config = dict(
    model='encoder-decoder audio transcriber',
    dataset='short read English sentences (LibriTTS-R)',
    train_examples=26041,
    time_shift_ms=50,
    n_mels=40,
    hop_length=160,
    input='log_mel',
    spec_augment=False,
    win_length=512,
    tokenizer='char',
    vocab_size=32,
    encoder_arch='transformer',
    encoder_norm='layernorm',
    encoder_norm_position='sandwich',
    encoder_activation='silu',
    encoder_head_dim=16,
    encoder_fused_qkv=True,
    encoder_bias='all',
    encoder_qk_norm=True,
    encoder_parallel_block=False,
    encoder_inner_norm=False,
    encoder_moe='top_k',
    encoder_drop_path=0.05,
    encoder_num_experts=16,
    encoder_moe_every=1,
    encoder_expert_mlp_ratio=0.5,
    encoder_experts_per_token=2,
    encoder_shared_expert=True,
    encoder_subsampling=4,
    encoder_layers=12,
    encoder_width=128,
    encoder_positions='learned',
    fusion='cross_attention',
    decoder_width=192,
    decoder_layers=8,
    decoder_norm='layernorm',
    decoder_norm_position='pre',
    decoder_activation='squared_relu',
    decoder_mlp_ratio=2,
    decoder_head_dim=32,
    decoder_fused_qkv=True,
    decoder_bias='none',
    decoder_qk_norm=True,
    decoder_parallel_block=False,
    decoder_inner_norm=False,
    decoder_positions='learned',
    decoder_cross_attention_every=1,
    decoder_tie_embeddings=False,
    residual_init='zero_last',
    optimizer='normuon',
    muon_scale='match_rms_adamw',
    learning_rate=0.0061,
    momentum=0.85,
    nesterov=True,
    orthogonalizer='newton_schulz_5',
    adamw_lr_other_params=0.00077,
    max_steps=3200,
    batch_size=64,
    epochs=7.9,
    lr_schedule='wsd',
    decay_fraction=0.4,
    final_lr_fraction=0.1,
    warmup_steps=160,
    weight_decay=0.07,
    adamw_weight_decay_other_params=0.01,
)
Rows from block 5 of the audio encoder, named by matrix and row number. Rows with one number belong to one attention dimension. Each number is 500 + 25 x the weight over its row's rms, rounded and kept within 0 to 999. All counts start at 0. Numbers have three digits each. After the name is the row's rms in percent of the matrix's.
# v: attention query, key and value (stacked) (encoder.blocks.5.attn.qkv.weight, 384x128, the v third), inputs 0-127
# proj: attention output (encoder.blocks.5.attn.proj.weight, 128x128, transposed), outputs 0-127
v.51 093:504528511502491522505553521499505508512508518480501461474522511483487527524475517498464434508505423516512532503505451530520478505490476479465488491523533543486509524468495508506485522496512482479455483516475540501520517503475504510483529488524548511467517460512494492487460543480446543500489518499492468472523515492504504534490490476505540495497534519488475498471466529567515534534516
v.52 106:513521524522430483516480499512496513502533455481489549515455537493523497482496521488511475450446499461503552459504510471475489501503536515495531476483485530537488504503534514526494539504490504480506458494502491512503501484508469511505497515494509523510432541514527527491564532529496471465500502508506519531526499482461479495467469508516536474541497505537512487506488479488446475493486
v.53 093:498489511478462474484537526484487510509500511541516518517523515514499540489502477502506484513485413518505575522486503475483467500492498528521520510502514466481506499457508473490463486469510500505465455502462522531502543471534501521491491507504489500522457469527511493515487553463477486508513525504529505521471502451522521497494485481470461502497492496499541533553537515535506519555473
v.54 097:498483469481504529469488493503498535492487500542485502493496516463489470480508506534436506518509505538538450490535464524474474520503546510516512513517432509500508560550480456517509501500499500505525501489499485488509524504514509521504510453472501464465477480497519439484488509524525508515524445498483535493475546518538521465533480520482543465496496455522498482530515488471512494500505
v.55 092:489506518504510490526507507488470514531517515515497526555469485536485511455459504479555461500518514533458493506475451513479503519501520462507516444502500476488483466464485489459508516516561505525535469500460539436502475499524518505522504524494509525496530480509493501514490538496515550474547488488489491522528488535502525531457481468503528533524494487492479510478535458493472488502498
v.56 095:505517537492464505506493504509468468499485505476524489493493512499522500503513489489527494486493487475480473470497510493519498545488492484476482543490480493452451488503446531486504539474518529520504528574490498521559511500500491460455463495433498497459556476515467473514525502520477487533509506527487495474525531494507502477472526504523507547530484492499494481523532575523505520507523
v.57 084:530543498538504477505540527498505531503538510510468516543545470517542456475485472488511483506479432474504544482483483481487506496524463549486480497507498511523534507507464484489507533514474447547481493477510464477505504492505507453507503452502527489503515499517479501493482499522504445507495518465479490524509526481469519496516535527497475461501542509483511457513509527537539452504502
v.58 090:491475532486486481492517482492476464499520505522524490473534502517484504479471482447470509492464491531511448538553512505456531493514475479492487517512498502474518510499480506522492479497539498553473527467497518520486572489489538508493567474511494540530470520487506555551479513536484503492465489496500471481494522474518450475489488527475524494523526490483450502501500505459525510512510
v.59 094:498495498504437489498497533496492523520525528488493499480460557469510496502491505480484523522529495475506509511515475495553478493519529523487530515491530434480481455490493477452516515531463505522486486479519518482456511466519504534471523560525514479526468494505481524484453541501513529466533506515533527489456496482525542486506513509515472477495502504479540506535502485546503473454509
v.60 085:509501491527495499514498500465452540511501539480486505495482508440503470491496508495506500522513522474533521501524497493447498489490542513509498455511464503492484508478499486464491550497557453471511545469527511487510486509494491520540484503527501528445463510492508452438509503519504468560536534498531543471511506458509532486488488468524504492570496508519486507518487495492502516495527
v.61 083:488534509519484494484491431481500509527512510503478476541512492486514504474522464518487530483497498464482507492532541487506482512485484538467549498512507544504527525518450502512517464526486521538502437509527503525511517512481528468538504470492519481541483490507508481488488482452500421515475533509487503519527538491459468458506513524543483508517514516491495492475518486491537525450482
v.62 088:491505504549504492504494487479528517529515462482475485497528461520526537510492498483511446521507531483492489469483507528502521527491492497511530527509491504546497515497488520466527493526468467516520486533487507507476548454489504486478503531541459488508482506513483445483502459518471503475516516485507497535501534512547525460452469516590471453510527495483501485481507511511506555473517
v.63 101:552476454485469482487482486482512526488542494496494505481487510470500493516453518526466526486445518504490510482500488495501479494502545502523511490529503467477553509499507500479513499486509494511509495453470479547537493508488496549524515506463487529500482503477478533485496566542535462503516559518482507510491520477488553495431516526520510485500498474491438488552503517467491507490503
v.64 095:506499511539497531495526483487484496477491500512508529544504563515498469508457513489529545522484511516485529449506462501462475497474487516449530461483515503487561467549498475522541489523510518473480523512475484495484501522501484527561509467497486477475478514539503515536517455500499501528450494463505512492549436503509506531507534521464505479525483499506478504503502500476482518474503
v.65 097:480509487528492525508534510517490488504528518474471525527545495451486470472482483552481500530490546534487470544529518545469532525502489480514506476492522501507525528482525506488519478480485465526480464510506528437504491467475518558497521508498460496490480498524486472514488450457476491477513439494497493523535487494505513482490546510488527497491541504447541501475496522493487528496528
v.66 101:478505477484505531527525469484455485532495526501492474488452557502521518474472465485539523555507497487472512534486505489468543503480481494536487501504478540459513479512507463541490528508532480500487558522518474501478470538540538489485502527473451504518470502540518494499507474517488491529540527526467472509527468511488472518507524513512479500446510511496527483488451503466499497491522
v.67 100:502518488483549501518532516517495517505485503477515528535469490500522470434482483489539524499500426497512485477511512492468542526516513503528530510455492490448494555506496529555469511512515541512492492517529451480478534516520487466480467498454479490502486532467496511479472509508492501533525502509439484528484478514472479472470488512509549479508506515508498519469495539522509482533501
v.68 104:498482541503553485464505473508464520505514496507485479505515488467538534509506433470475525492492479496471521487514540507476478452501492525515517500498474525519501520553488524501499545536467498501503534493474508510503530514491474508556521449510506523501533442515483461457494493555534523515528471499505486493487508497513472490472508559496493475489484508466537467461502485543486495517477
v.69 101:497445555501504492453495532528479495523479485492490491528468510511508497463498532462479495477513484515513514500517484465480489499480493512544458542506492524519488527471471497507481508490517524517523508497498418501521511511513469469414451542523504493473497539472523519477507491499492510524482508498538521491486489470480502536521555534461464477491520509516503540516474514500501500521541
v.70 104:466514518509522532535529503521513496534555527484475512446544507491462469503496538505520521451512498521518495482528507523537483504463507468457480524485506488560549525504490520484542473472496513472515499473493518515523485483521466517507509466453495529533475550481489467498518513499479506511534533485467456486509500462499472448520500478496512482487471497501476507480479516520534529538486
v.71 088:496491485490470506504532515476501515561469448451555530529496523484536495534504538473510455482476542445509515475498451515512497452491471526518501491499474484486501530463496502520496500498440541501563472475505505531502514472540485491527489525499517500519531521476473485438542519495504476509478507521510492503495459521514479533500487506542517482508506504492532495512496508516500502477530
v.72 116:496465530496514505564514583490543510454540477503477467504481506460466522475530458495508549501555474477516493473494514497499537530502487507470471458485508489506477484514459509514517533470501531498485488512522502480529469525490507534491501537537496473460510498475507537518510544508523514503497508520480517507511496509449495471477483504515513483513522511504475484457453522490511516455485
v.73 105:521531497486439513517475450475536524472513545483486489527501538517527513547497498503504492504495484494523466572515513476534493490474470537471486510454518477518494503497490509469497498459492531499495472526509526510487525540465471499524511534524485540503530503486489484523510486500455495508467494488541490555513514507501517518525485455494450511497513463482524488498486473481489535434473
v.74 102:518463495479514494512553509525488482505460495491519507544506479512556491501489494502505484504541545535442500440475535504522501488499528453502500502482460532485498501556466513513519429491503516519511487484481502495515464516499494482511470497502474504446518582496531504532481494483493498521515517523518532476521492523485458481485524505520500491513532468516481454521486494477505503464527
v.75 102:522474507534504494456489548532511487539534491519470476486531482474513533548533508481500469481490511489511475528475514511530528511492505479493492536471526572490523494474467502457488499446478519486520473528496441505484496462531494497509489472525493520483525481508462520468474482541493478497484484523543493504504527504524493453486507475486528523546546505469499481497472520469490526484541
v.76 099:508512503511505452475521499495480523522503479460493506509509455507469509489502542502490496504504475509481478495542524489502503501496538551497508528519541453490503535474496474490489492542547522528534478502497489528459498511484493476480491499508447462487498452533464499463519538475496458501521481499524481500527543467505443546461509547492519482468516538522542497519501481501436490492517
v.77 104:507519484507511479469455458495503498514501521497543508492515522497543507516511495485522523506569476494471456468492481481510533495505561472475467470495474518478496518495459466489495504465563473556480499514498477496506462481497481460505490530487457520494480470466547492501517531492510545542499480477475510480520535511516465530539461512502511519522497484523524535495493481476517500464533
v.78 114:516537502508526522514517490484475484477459487498479455464522475486514510522480536512519517472483511504480509443460473503528487505470504476451530495491515479504530524507517517505516469548467464523497530492471499510477503456456525515450477513457482502508512466514496474527521497520501453519487536488525463512506507489503499498496498537534552528489484519476517479568529536470447505513526
v.79 099:496507460464499514507540546533526478545510559473459508487451511539535508463498481497530477504516522489510482474489472488509533486508506513490489524508472510507490526453502466503465487490503479519509486500492475517478474527485532465519491486501472488492522529531554504526523517517491515512521476512502463499490539501506493498508460505488533548501539531484474509455528475517487465459419
v.80 090:507535469519465513557525498489525495557491499485479460541472517492515537484503500542509550509498476502483495461526499496486488488518539480497535494469464465520520493548540452506508457534524500521504524541545500467501515482495457478474475483513519489479506483491498521499474507500489516486504484540458497508482553541477488473457544495517482497493483522470431492493496485498505521496509
v.81 087:532490517496516477505520551538498506494547509463490476476489461493520509518527523487483470510522520506523534532538513446521525472521467534484520500505534483440496490551473518483487520466481501500486502483530485494505509510534509506500492492523493479454502494480448510462445519462492514479482511525522525499461501476499529498479499481452481478454494564482517504548485539533508488528500
v.82 097:508502476478503546473508537497483488481519544443503466514500482560483502522483546517513472484511509495487500452478483528526518524480524475530491484495524491494538480483501475480506488504495477514524511504494542460489550495502467448462475510524508494508528492518488447512476496480471558503508524495531500510504483527507473557518506493514486530468505502517529523521424486479440489511489
v.83 091:463523519527511503523525447535499521521489501496473511528491498499527499502517497504523545495519490524558491491500494455448474494483516524538447463522467471524521479509461501479509490445490469531505487490488497545476529509503525493522456509466519505530497506521483477549495503528481510509525516515503487502455523474495541522490552477515484531478507479491483493499487475485541531450439
v.84 087:494515462501490491520498477461488517515488500502494500509464517524542549464435513494500522513519533550498449494498501509485492566483490543528471476508536511482521512524502485461506492470515482532466521485505480521554527512473518557463462499481530495501496459477499528495474477479513494538485494503484501469510529528465530471470467504503481497472531494541483454491468501523523519493527
v.85 082:492499522507507517514486491515471498516513479455500519507461488533463481508456528516487520473486498492524468453485507514500507484510509511510495466527472503510500471506509503561484498531502487496459527486468484507464470518473431489492500482472517491463479490511474507539555481490451485506505462477561484513526533524488474526524503489432518468477504495506523550495503549547521513514540
v.86 093:494546500518489519522515516510498541496437518503535521520544504517504476486491518502488503518484480491449473504540512486460494490489499532518471482548507497552505505506555517487453489470500525532461492482491477521482513508493574507490503444467505489459494521485479506570456537487528467488488506511500489473520499496486490481469454488524539481494523511509484464519534523481505505480490
v.87 083:501457505506535490534497472478504496497487486521491486486522540487502495528514522507499526504500504515526518448470505473467487465485544499525505500498513514514509505531504515554473523448507465549477486443493494509501499485502452470508483457506526451508533491519507510541475525534471473491526463429529518539526553511541480542477511473502525515492505495498494450500500527503504539516489
v.88 097:511471520447501516481515517467487498497501533544527453492481464505531472535501508503455542493522480509460484533533541530483479468516486475504478548524481463482491528513489511489517520486479524508493521533518483508508496489506541511498506456489521511480511425493489537464493500535506468504479493540496466496479516498529491500525506512546517477505520528496507484441448480473536530516535
v.89 095:474544484516516497540542414550485492506468536474557513495526555495488488529528545496503484503499507490531484454522533489520509480513488487505479465497497526528525506496507491475465488521465493565514495469492476501529491431479532485466537465505511484485500498499493489505518523493464461523507495492520491488523490482514493518529499511516496532509482504471504451468514533492478478481485
v.90 079:484481466470530474499522439512487505567542532456491463524487476507441488485494506490507504472521514485465469495540558521503498533512456505493520502496464488482512527530511476506506528497485526541492446509507531494475489521489541497478504462493473504510482513491462523457509513482498487505526555493537507545500541527508491489481472509511522510437492517517510503518502519486511530472490
v.91 091:489492504485470511532445508443495479533500482548462492494513485517507507515521489483507492495484478464505519479504475519538525468482501464498451511552536496512515548499472557512452511476476459506470547510482493508539481477488479548514490509486497498519497497536488457513511506496491512469511522522486525439478479482489522554522511482524504485508517511494478476552520451474513532521494
v.92 093:525529522492498501511495470494474495464489464462514507542564487486467546507513487529481506498500499491472504496464497474529512475500480544490521504526468519505472494472521514502460524518529460517520503505540506487468530532442527474536542483458475504483482502489505479480494523476522502501499510472451546528461446524530477526497500468534509468508541464499504481542531494501500471524530
v.93 091:521493537521495494490497519487537530518480504548523512488552458518507520487500468489464508544480467476499551531497488519516510464514487500478514495452480517516541475522461456466502499485503565511505485503477510462541516486534519520511513500498478462483482506496520516515447498451495500509460519476471496505512569526479506481488511489471497473505515533551491464512496526477456524510488
v.94 088:514472492501530497454498518501538525466474439534497452449505520503548496473483534547492489502477526523483485524558529542474540473533490521494482465499468486492520509543531484525523467491495516523487514508481502483527473485484535512500488500485497500518474446532506511512493508466511464516515450503482513479520493532511520478492491515466520490491520489520439493484502500549531480540495
v.95 096:421515525500510486516487521535525508456484508510488481495478495479550470513479481526472508518473484500498451494482503488485512484508548481511519465543448558496529520511464479506510517509457475462482547485494448509521497495507524472484476516493509493528520515532495463521505504505527508525507541510465502520486523504508473486495551509512522496496473534444487508554530519504521508532462
v.96 113:529491561478455468481506531506441484525507536514481480527489515500456482551492514488476509508541506469523499476485459450513479498548471524495518496487474472489475553471530460470486515515496501482511493491500503480470493540494493502539536494518530538495544502491499497516540458524511513522495538478509495503502494497511523488544463507512491499511513478490555461512473502478501500492562
v.97 101:515505482497502486535512488517534492501495492499501469495520517507534520566532523488494489482512498532501485483500473502480485521510493492476455517522520503519499493523571459525506446503461511472483539509508507495476504557456517497471473515505453495566469484504461507499485538498480506480521484529497490463493532555541514528485496471481508472462472460518451503537470472501487535514495
v.98 089:514507494494525479466513504475526480520506501537492484513522447472541471530524462506504538462520509515494510481477524465495528478485507495476497489532501466493524512514483539518459525460508520466500500493542501503502444498506497501538504495509465531522475519470473437498495469532500483501504525499491478481476526483523502513577484473492523510563480534514487537518480445501478532494545
v.99 092:496534523470495466519510516457556469488513522498505512481470459486527476499510487454503526495502454522483508486497511499497510483497498470496507484490486501454460526525496535477545495495533524529526499512526489474466492485458540535525483511460492500474473512459464569546524515490500530498489478500484482470472534532513507486483506533542493528538495478507511517489495569484473466488532
proj.51 087:518477536534510491540461513515483488537478460499494503538490502530491502479525481506484481514500530493475582461491502480495463479512500499497488517495487489464488429499522496556468488499473477482535535505525456505525486524512496509488504520480496505483469530538509488514488509552508543460475479526499495507461464512434484502553532506510462529511474504491521496485488478471514496479478
proj.52 104:473502494516535523482499512491486513462488565497468475488528462472501560489519492501521507492489442533465463543518515524473519500515504483559483523516506481518494508509509470495530481510485496553487479501482505566476502496504501506465514499507516482528532466475517498468469488502505480511516540499518445524519473506512471504543512518467486535459511461533525492521466510552501531507480
proj.53 080:481505524512552519490500491490490465492476490444518464483546503521483501507520485520486493457486495472498486470495528527467484483482456491448486468503483490558520461490520527535504518503482500465512541509564489522531493493501494492513479540484533505518497524477482525468507454535505498500508492490503451516500485519478459471559540558513530493483460507478543517492493494473501463501513
proj.54 102:512515506556521446480556528451544508482519451523531481471560497508501459533505480486496517494524506483461494509525460487498526477480437486504486490523528505493514536465485485485496512491499525466476514523467506460479516460496471474499465527453531507523483504487500523515514462519541552497500516512546495481532477537503499474485506476470480508491484509522467493524495514498523512492497
proj.55 089:522480517445487520526486470475496504510522483482468519504484544501524506463525495521472521534507486488553482502507467521475478543479501490539479551469519486500485476524510444508477491472475539501508523507550524541491547494495473534472546481450512525525475489502507504490517481500417452519512503505505512493471509505510485483475532545493528509473504477520501516500494517473513483479536
proj.56 097:483473482484465488492507460504535515491504481489535492479514496506470502466515508494537467570490493512507519492494513498556484478513493545486528493475537519522523466471525479494466458479515496505519491480530466465499467479483488544514526463542520521499474471507524501531483514538537447514550506504450525503478508460462549533509485454528533520495495494514494491500472520461480491501494
proj.57 086:486487502547506512515528496512528510502425505500539497462511527501505535507545506531507498508510529540496515473492528479516488527527528498535492512531473453503486463476496497498501519487504471497493456467539475489499490485480472533510489552530495486468545502513443517499464454500505529541480510488504464476449500482516492496482506536521537534500422511477493530514531489496509508526501
proj.58 082:497490456490501475448484473518486486530511475459474533523508506509511462534516526523512499494544521457506511483490472493488503543531475520479515534509472500497492509499508527476479487464511565498567497538478469495504504549478499468471461470474479476494489489510495472484464506494562532500496464534511501521499473516482527486508464449465470496505475490488509536511526531514446492503487
proj.59 103:501471481491501534483511528507497519495520509507531475513513488508488502501538485571516516500505475473493482485505513490456541439481483462495459480547537520501489537544513445519508505517523505488478472492504508493528514465480475515530476517445530526511502554484480527481532481508555499517478506513498474532572490484466483487502492537486503496494499484495496476441468476481482493535505
proj.60 085:498558491503471499470490498513574502449522504492493493497518478542510527470519486518459495476511483519535494503521505471522510475494453482541468503454522496479492518516521485495529501502473505473475467522473530521472511431514489522498500520506537470527519489434494506523460475519528524504462497480489465517524476495523486503527455510488526493479495498468522515465513511538551491500466
proj.61 081:466472502510500501455531547482467507489460505499550500495520510497543502490516531516515493483480498520490527555465471472533521485508516527525485477522483511466495498490492570497506522494545472515432494489490477461488480538519470503514490525504476503478519477496488503535485507516522517525491468471548520489474536481492518489476539468455539527487453485526513529505482525512462463493481
proj.62 082:486485518507470470489492545468507459469487510489511536542486521492555472519531461504515513513493485514484515546488509486486504488528477503506462506546519516496505527497470464519464526535556483518498533489465502541530512511502521559504499496470490487495529476462523551468517545512487486500490493498510511470478493475484530528513523474465518521496477500557450474505455511490458473497481
proj.63 110:499493498539530556470487476443486481522516502498504457504544488514497490536528527492510498499511502453514499525520485474454527501526458495512471518469481527516537537536492495510495488507452497539472485528491517504481534468501475474464470488502533519508510506475532511480479474474530527493498471485540439521541490508530530481532452476469486509477516457483513510476503474531510499455504
proj.64 105:483536474492486481497462496497520488505541507501481485479484486486535507493498495490497478509510470493500504536494554488524540480472478481519491538495487521526503540448530490497514543461516536531511491502455504553494486460522508463485515471517505512524526485441498495468515544498504506471556525550481461514482502475508494427489450475493478506514533511484487517530542527517514529518494
proj.65 095:533512515470515484473475506492502491479488486510539490459489506533509549502524535447472492509499473504525514487499499472521494509518526515514464508465457506521482511529492505507455528517482531474500527488531470517497523534478537473519475499492543441512506510449530515441505530534521511538459519488493498497486547504532536497511460516507483536464440524512469515487509460514509537509511
proj.66 096:497506500529477445501507501511557503474541509476487511519513450492485479445509544536456450498470492485495488473467520456513488487540515504489497490509517489533491513489514537505512506466451512531492478479487508504519523511492465582527506480496559463462540510478518507508521534505460471468484534472502494497476509494526498501528483475464507471493520470510500498513529514500488540519504
proj.67 106:532458477494448492496495474494542452485494524520484495475527502516496492513504490526474457461475541468487504494511517496540496500522460507478459504518495539540498475474496445423522485473495467517495501527483516536509469501515504533509506501513503481497512493520502475529553465519490462484493511454537502498535548519518496521518504487482484513475494552488477474549548474503486504492491
proj.68 110:525550451513468527500491548487514470504458496511498509517503504526427486490499544545548518543517461499577493485503495518497506491506482502518479539490534487493502485468507487516484484464533477537461494474486469504501486510522470500470508535451509503505496509491548485509520447493454511516500527513503479512482488491503494483515464487510508519530511457550450492512507496470504478501504
proj.69 099:538531473536494518510522495505532494441525530475470515493523513475507463544498447514466483454494528466472473528496513486465471492497522485479520471520496461492525525493512513516511518557520427482481505532484570509519495486520493495558526470535486541498520455520469498553515494507511477531477503512475477494476502511500487485500480490518519517489504467468476514489503483484497488479504
proj.70 107:526498481520482466452513496494497494476494494516525476525467469502502536532509478496513464514517488452484521522466489463507524492503484511558493460497515529463467521503524477497451484499511484518537500560472471520497508487512520501474481512540532466482510492532477519486454543500520529514512468513514519508502506502477499504512507481461502547503560501451484459553497483473471456467527
proj.71 092:506497513528538511456469505481529517484528552508441451516505512503487445481506474528502544495483500525492466525497544520496485518510495461466488534511522497491428487480452518509485496505522452528479532549480486506488506544489474502494538493530491517477471499545521497554481471545504509529513533475492502530518481497501498456557495507482472483491486490500498516501495484509485499512510
proj.72 110:513495528502484528472452454504445472517482549479517518479496523535526491519465505498461482445491512538504515510499492494498487459469476510504521510488471543507510479520532477463522477542481526496480497505485507484472502514504463488496503480466493501553513501544486452495487480481481459517483509494553487469499486509530486544523520498468512505457501469524547555518538506483529499537510
proj.73 098:495496489510546490484499542546538512547518486523513474479484508500453501446458457492519523492480502518471493493522457501489505469476516497493520508537501480487509513525521500508473468510511475516530501470499513479515525502480496490480497481490505473489444507493560499483489516468561489504509508514498469462486491469452499525459535537472485502546493561500538506481486519490507535565525
proj.74 106:533500524515498498480469485502511507495521559495476475452493515482445497507507496467442515522483448453528490494535510522476468500501453535502501512506494503533487501478523518470518550518493516471470504504494472480489574482500524516531502496565533481530487442486494491527513499532473484466527496488476510497495517488500519563500492482490517504475495545472493537498508501539518476498495
proj.75 099:496525502479525534543510464483473508467451508459524478536479494536467502500470493514507537523529465482514539484505468489513462538504485502520496488535469435513482512506527516533516504528489488504468523472522512476545511503473465474508522493488546515515504513514539485500523541521559521542548510527497495462502485492477487485480499490507470491450494473489484520476514464477543479502531
proj.76 101:500522524483485487480486533473517468509500509537518521523487522510515510494530526478510507499503533498495475527456488536525485480517482467488497456511489493459550485504491509480485498449479479488459515490535540516555531538487523514520536548501504530506489513493529466499491456546551532533464532468507505449480493500507520446494503487515490473510511492465472491485472486475555528477475
proj.77 102:492498553474476509575526516499521518531503493503495518495505472480509509488462528479508514471482538474489536491497521497501473506532479480534494514502474476506530449490522501472587491473491527466548462492479516469451534502523518546503527505493520490505507509503473496556528494506508480453511513486522488489511485498478500475440512502497511486504522498429516476500518543505513487493490
proj.78 113:499466513495488510494476545497522516513523538489535565496482513496508515509532479464472491513510495490512506557502521507529510489508524509484498473552489503489493469430512464487477528439495500472516464469553477512521462540525504525526516519543540483491481545529467511476469533461480522447512454500490502515514504502520508518490510466477485474495510521495486487465477485502526506474474
proj.79 099:509490521556509491545472484485497545507511472514557472521537447478468490501497509523485487511503498524474529488505469474515473521509516531510527498516502524510511472518495530531555498504472456480493501494475483468541485487547492480497526504476515499500472451499487484515527514445472474476518509468551519489520447538481480500518530484512493486481486506508521510557475521456513544530505
proj.80 094:484489490492509500516481494523472493504514518493510514473507526468510463501485513521493507523483517502528545524470512506535495509502472479496453560513487498495465487484447476498500484483502530497472502497513527481475492467510531510532511517494431513518486417512521499464520513497462522529519526450490524503487472494483516498544473543536490478523509509510546570475519534473476443508500
proj.81 091:504508472479487542513486452477497530506449455506493494518512519479482520511490478479528515516498528508488490476515493523512515486484516513511513516529447486514430490507495485519531479483463517509502505482488472491526487509518504483486506521504487474495523499487508489563551519510536528494490577509505521506497441456476449501530485502559538526491494456517507525494529474476455510452487
proj.82 098:518493490535464519495487476520506494506489492514456475503530507456515495502512549480517475518508507531482497505499489466538501492500509478494470521468467514516508511449495508519511511494452469515505519487533447473517499482488540482483504531475525525487483544490508547460539471483537480528559495524497516491482528519516475456514490505460506462492499527510481460475565473549527512452528
proj.83 090:563497545510521504495462494491535428503522486478538512499500514466510544499490491473477525527512459507500507479509523508520475463478482509469538507495516538498461504499496475544489488564502489483503492512472515437500461513516457493529500526485513513479480554542486525488491497491511536483463479540492497497540480502524490514482465483531491517496469483467493510518482522524497473552524
proj.84 083:494495540496487528496492493506523496461564503490516507517527469500523515490525490561490479492519487512527521541519487489462506533496494492470509524475505503523481484489492457514489478507511519506531517511491520486485491505527468530516514478482467444502523487538502477444479533536461485505479461518461451564477458460548520501494505526504517478517517478459485522512491498493489475547443
proj.85 075:454479434518483474527525519446454504534545495522488493474556517524484536506530470502467501490485487524533502509488459468514508491490523496467501512532489531467566520517517492484519496499476484512488506534517497520515506478528533472514489481507453515512471471501504490511523471476516502493494554527447524476470476513501518493542471496526495551493478508525531508493468480483534525487484
proj.86 099:514477489496541527499472486484525499465539502472470514492471492503479532513518521525521490485477526530520528514487492540509517542479501505491523556516519483461470461530493504442490518503542525511485522500537504521491501524502428476515535520525471489539542461484511491479500501481488463507477488474501471521521445480473506523524487514508513510506441458487494504507470483505543545541482
proj.87 084:522523538527499496481516533478498471483470533500520521481495502501491487499440497501473533546472477480497504505479478524490482515521504530472470520525506496499530486467540479468484509530525506481546497510511511571511500511510504462510485494533505467479468500527501470426555481457535509485516512554462484469442491503471507483479518502482496524506477473501487509510462491554525513503528
proj.88 100:481512483472519507514521476518453485485508493527484539484531481492521523492505486490522474539463520492510492488528491494523510537528542491501504448450478519490515487512493512515505560498529477507504481470449537512443502461467470541536477510510461520511491555517469457511528505454493544477507496472502542527502467484545486542505492469503500522506516484471520492502480505480483497506447
proj.89 088:508491507552538505537482520507492481511521479531488514507488480490516451524511476485460518520480449493489522485487497516507491494459537466523491540498550502450498480506496534426525521454546501465538529500517503517462489542514495457513527474526503476511499530509485475500516476480504476502490495485487542486509510494470505517511518480488469481491450475478493469506469469545469488549472
proj.90 087:507489513497510501506495513464510523482485476483499501467517459499534514532485519520541471510475491507546489486500480507498517490465522487474466511493481530449514491513497529480473546482513530466522602460518491492491532492522526501510494473533454521480523489496555498491495516499488481469513512460495495469515500511519465539519462529541461501519541500469497472485489450485506478495449
proj.91 083:551518521511506479467512454509518469445527523501506482512515507491475501478489521527534519504473502516506483484486500531465487508512474535480549509495524502531558492460521477512525508554491493489543475503522437495487534501474491462505482509500540540507516533497521464505502493505469529485515532530506493508536492500460493474484505450441528530487506509555500445498485518490532513494488
proj.92 089:520488500495502501486497521497540529537521487497498502502470581546520471538501504524486469515498483467502477496482488490524506513482553501537470551525515493479527519535512507451533456507508532481493519483508507486534473502540477494474459489503482483524535471460496484496496467505478450515520471485555526469505497466469527523533486499493531498535495502522509513460455472472488534524509
proj.93 082:466503452496498537525500488500520509497469504470498513507425495513523433475498486527515477515495544494470507499511507503482515550537476514515529533523505487510428471496511518498473485474480490520488460447494515566515505479494494516495509528491526490542523476516493474440497495507499501503497498494556476528467467484490513486529532532483554489513494496497510555478474516495495494499491
proj.94 086:452492470512461517545517500495491496518495541504513534530479527520474504506502457494459490511492526483533528535473521469419493520481528518503534516508526462504494492519480490476464490490483472477496523456487522511511516495479451526510545496503493482512497498514486446461541477516471507504447473478476490538450486479495481495514527494484545470476494465526539510517497507491519514540479
proj.95 105:550499504447509531502536479476460440500470491534512546473524494491506489467502509496507551519514481502515553464501501506496499466484453536467515546489551494519479507489484485500466502528471465517488473466460504480514518475521511519494512490524518499497505488496515539487524460493487563470462523467515463469549506523497493482532523500496483519482488502516464449523485480486494508517506
proj.96 109:484494485508510534495529481525511488548541510467530516452534501524508482502557487507472509506446534570493497511483496510506505500496523450513497559512531473491521489491468506539511484491481472495485471481503515526474512481460488533493445509463524492490476516541481524512449550482523511489522499510473508509494497479498497508489520527500501489454473509482466533508499428492534523497480
proj.97 104:481498500492525476470474450508472491503468513474538504534464494487457447451474465509531500510505507466538509515451531492519501504500496491503525446516482509455523519491455477486517503471529487542470471509492517533506498492494503501510507521462473488497491489517580513464493480533501504514457529528536491528486480477502525492524512531536473514510488543500519500486534547531474475515511
proj.98 092:522438530509498508570515536499495456530467467467522470485484513519457475507474473480476523497495538506530481481517520537521485522500532483517508523495499494497508495517551497548533467519479513552505552469474489486439497480515534511487516482467478471483510459486551516481486482485520483481492488502488516530499439503491487489496506516499511488488513498477475490473536522504500474525458
proj.99 103:514439476499496527497470481530459477532513482473470526508539569502473518485484514481504487495453538462523485481520533494538505494482487516470536498547577512514511470494520457466472481472471510491506512542478497487542442530493503486464495485480484501503515500538516473486512481531500510534481478504502536502510489512522521501500464474523495524469515535483501517489509511472504518514457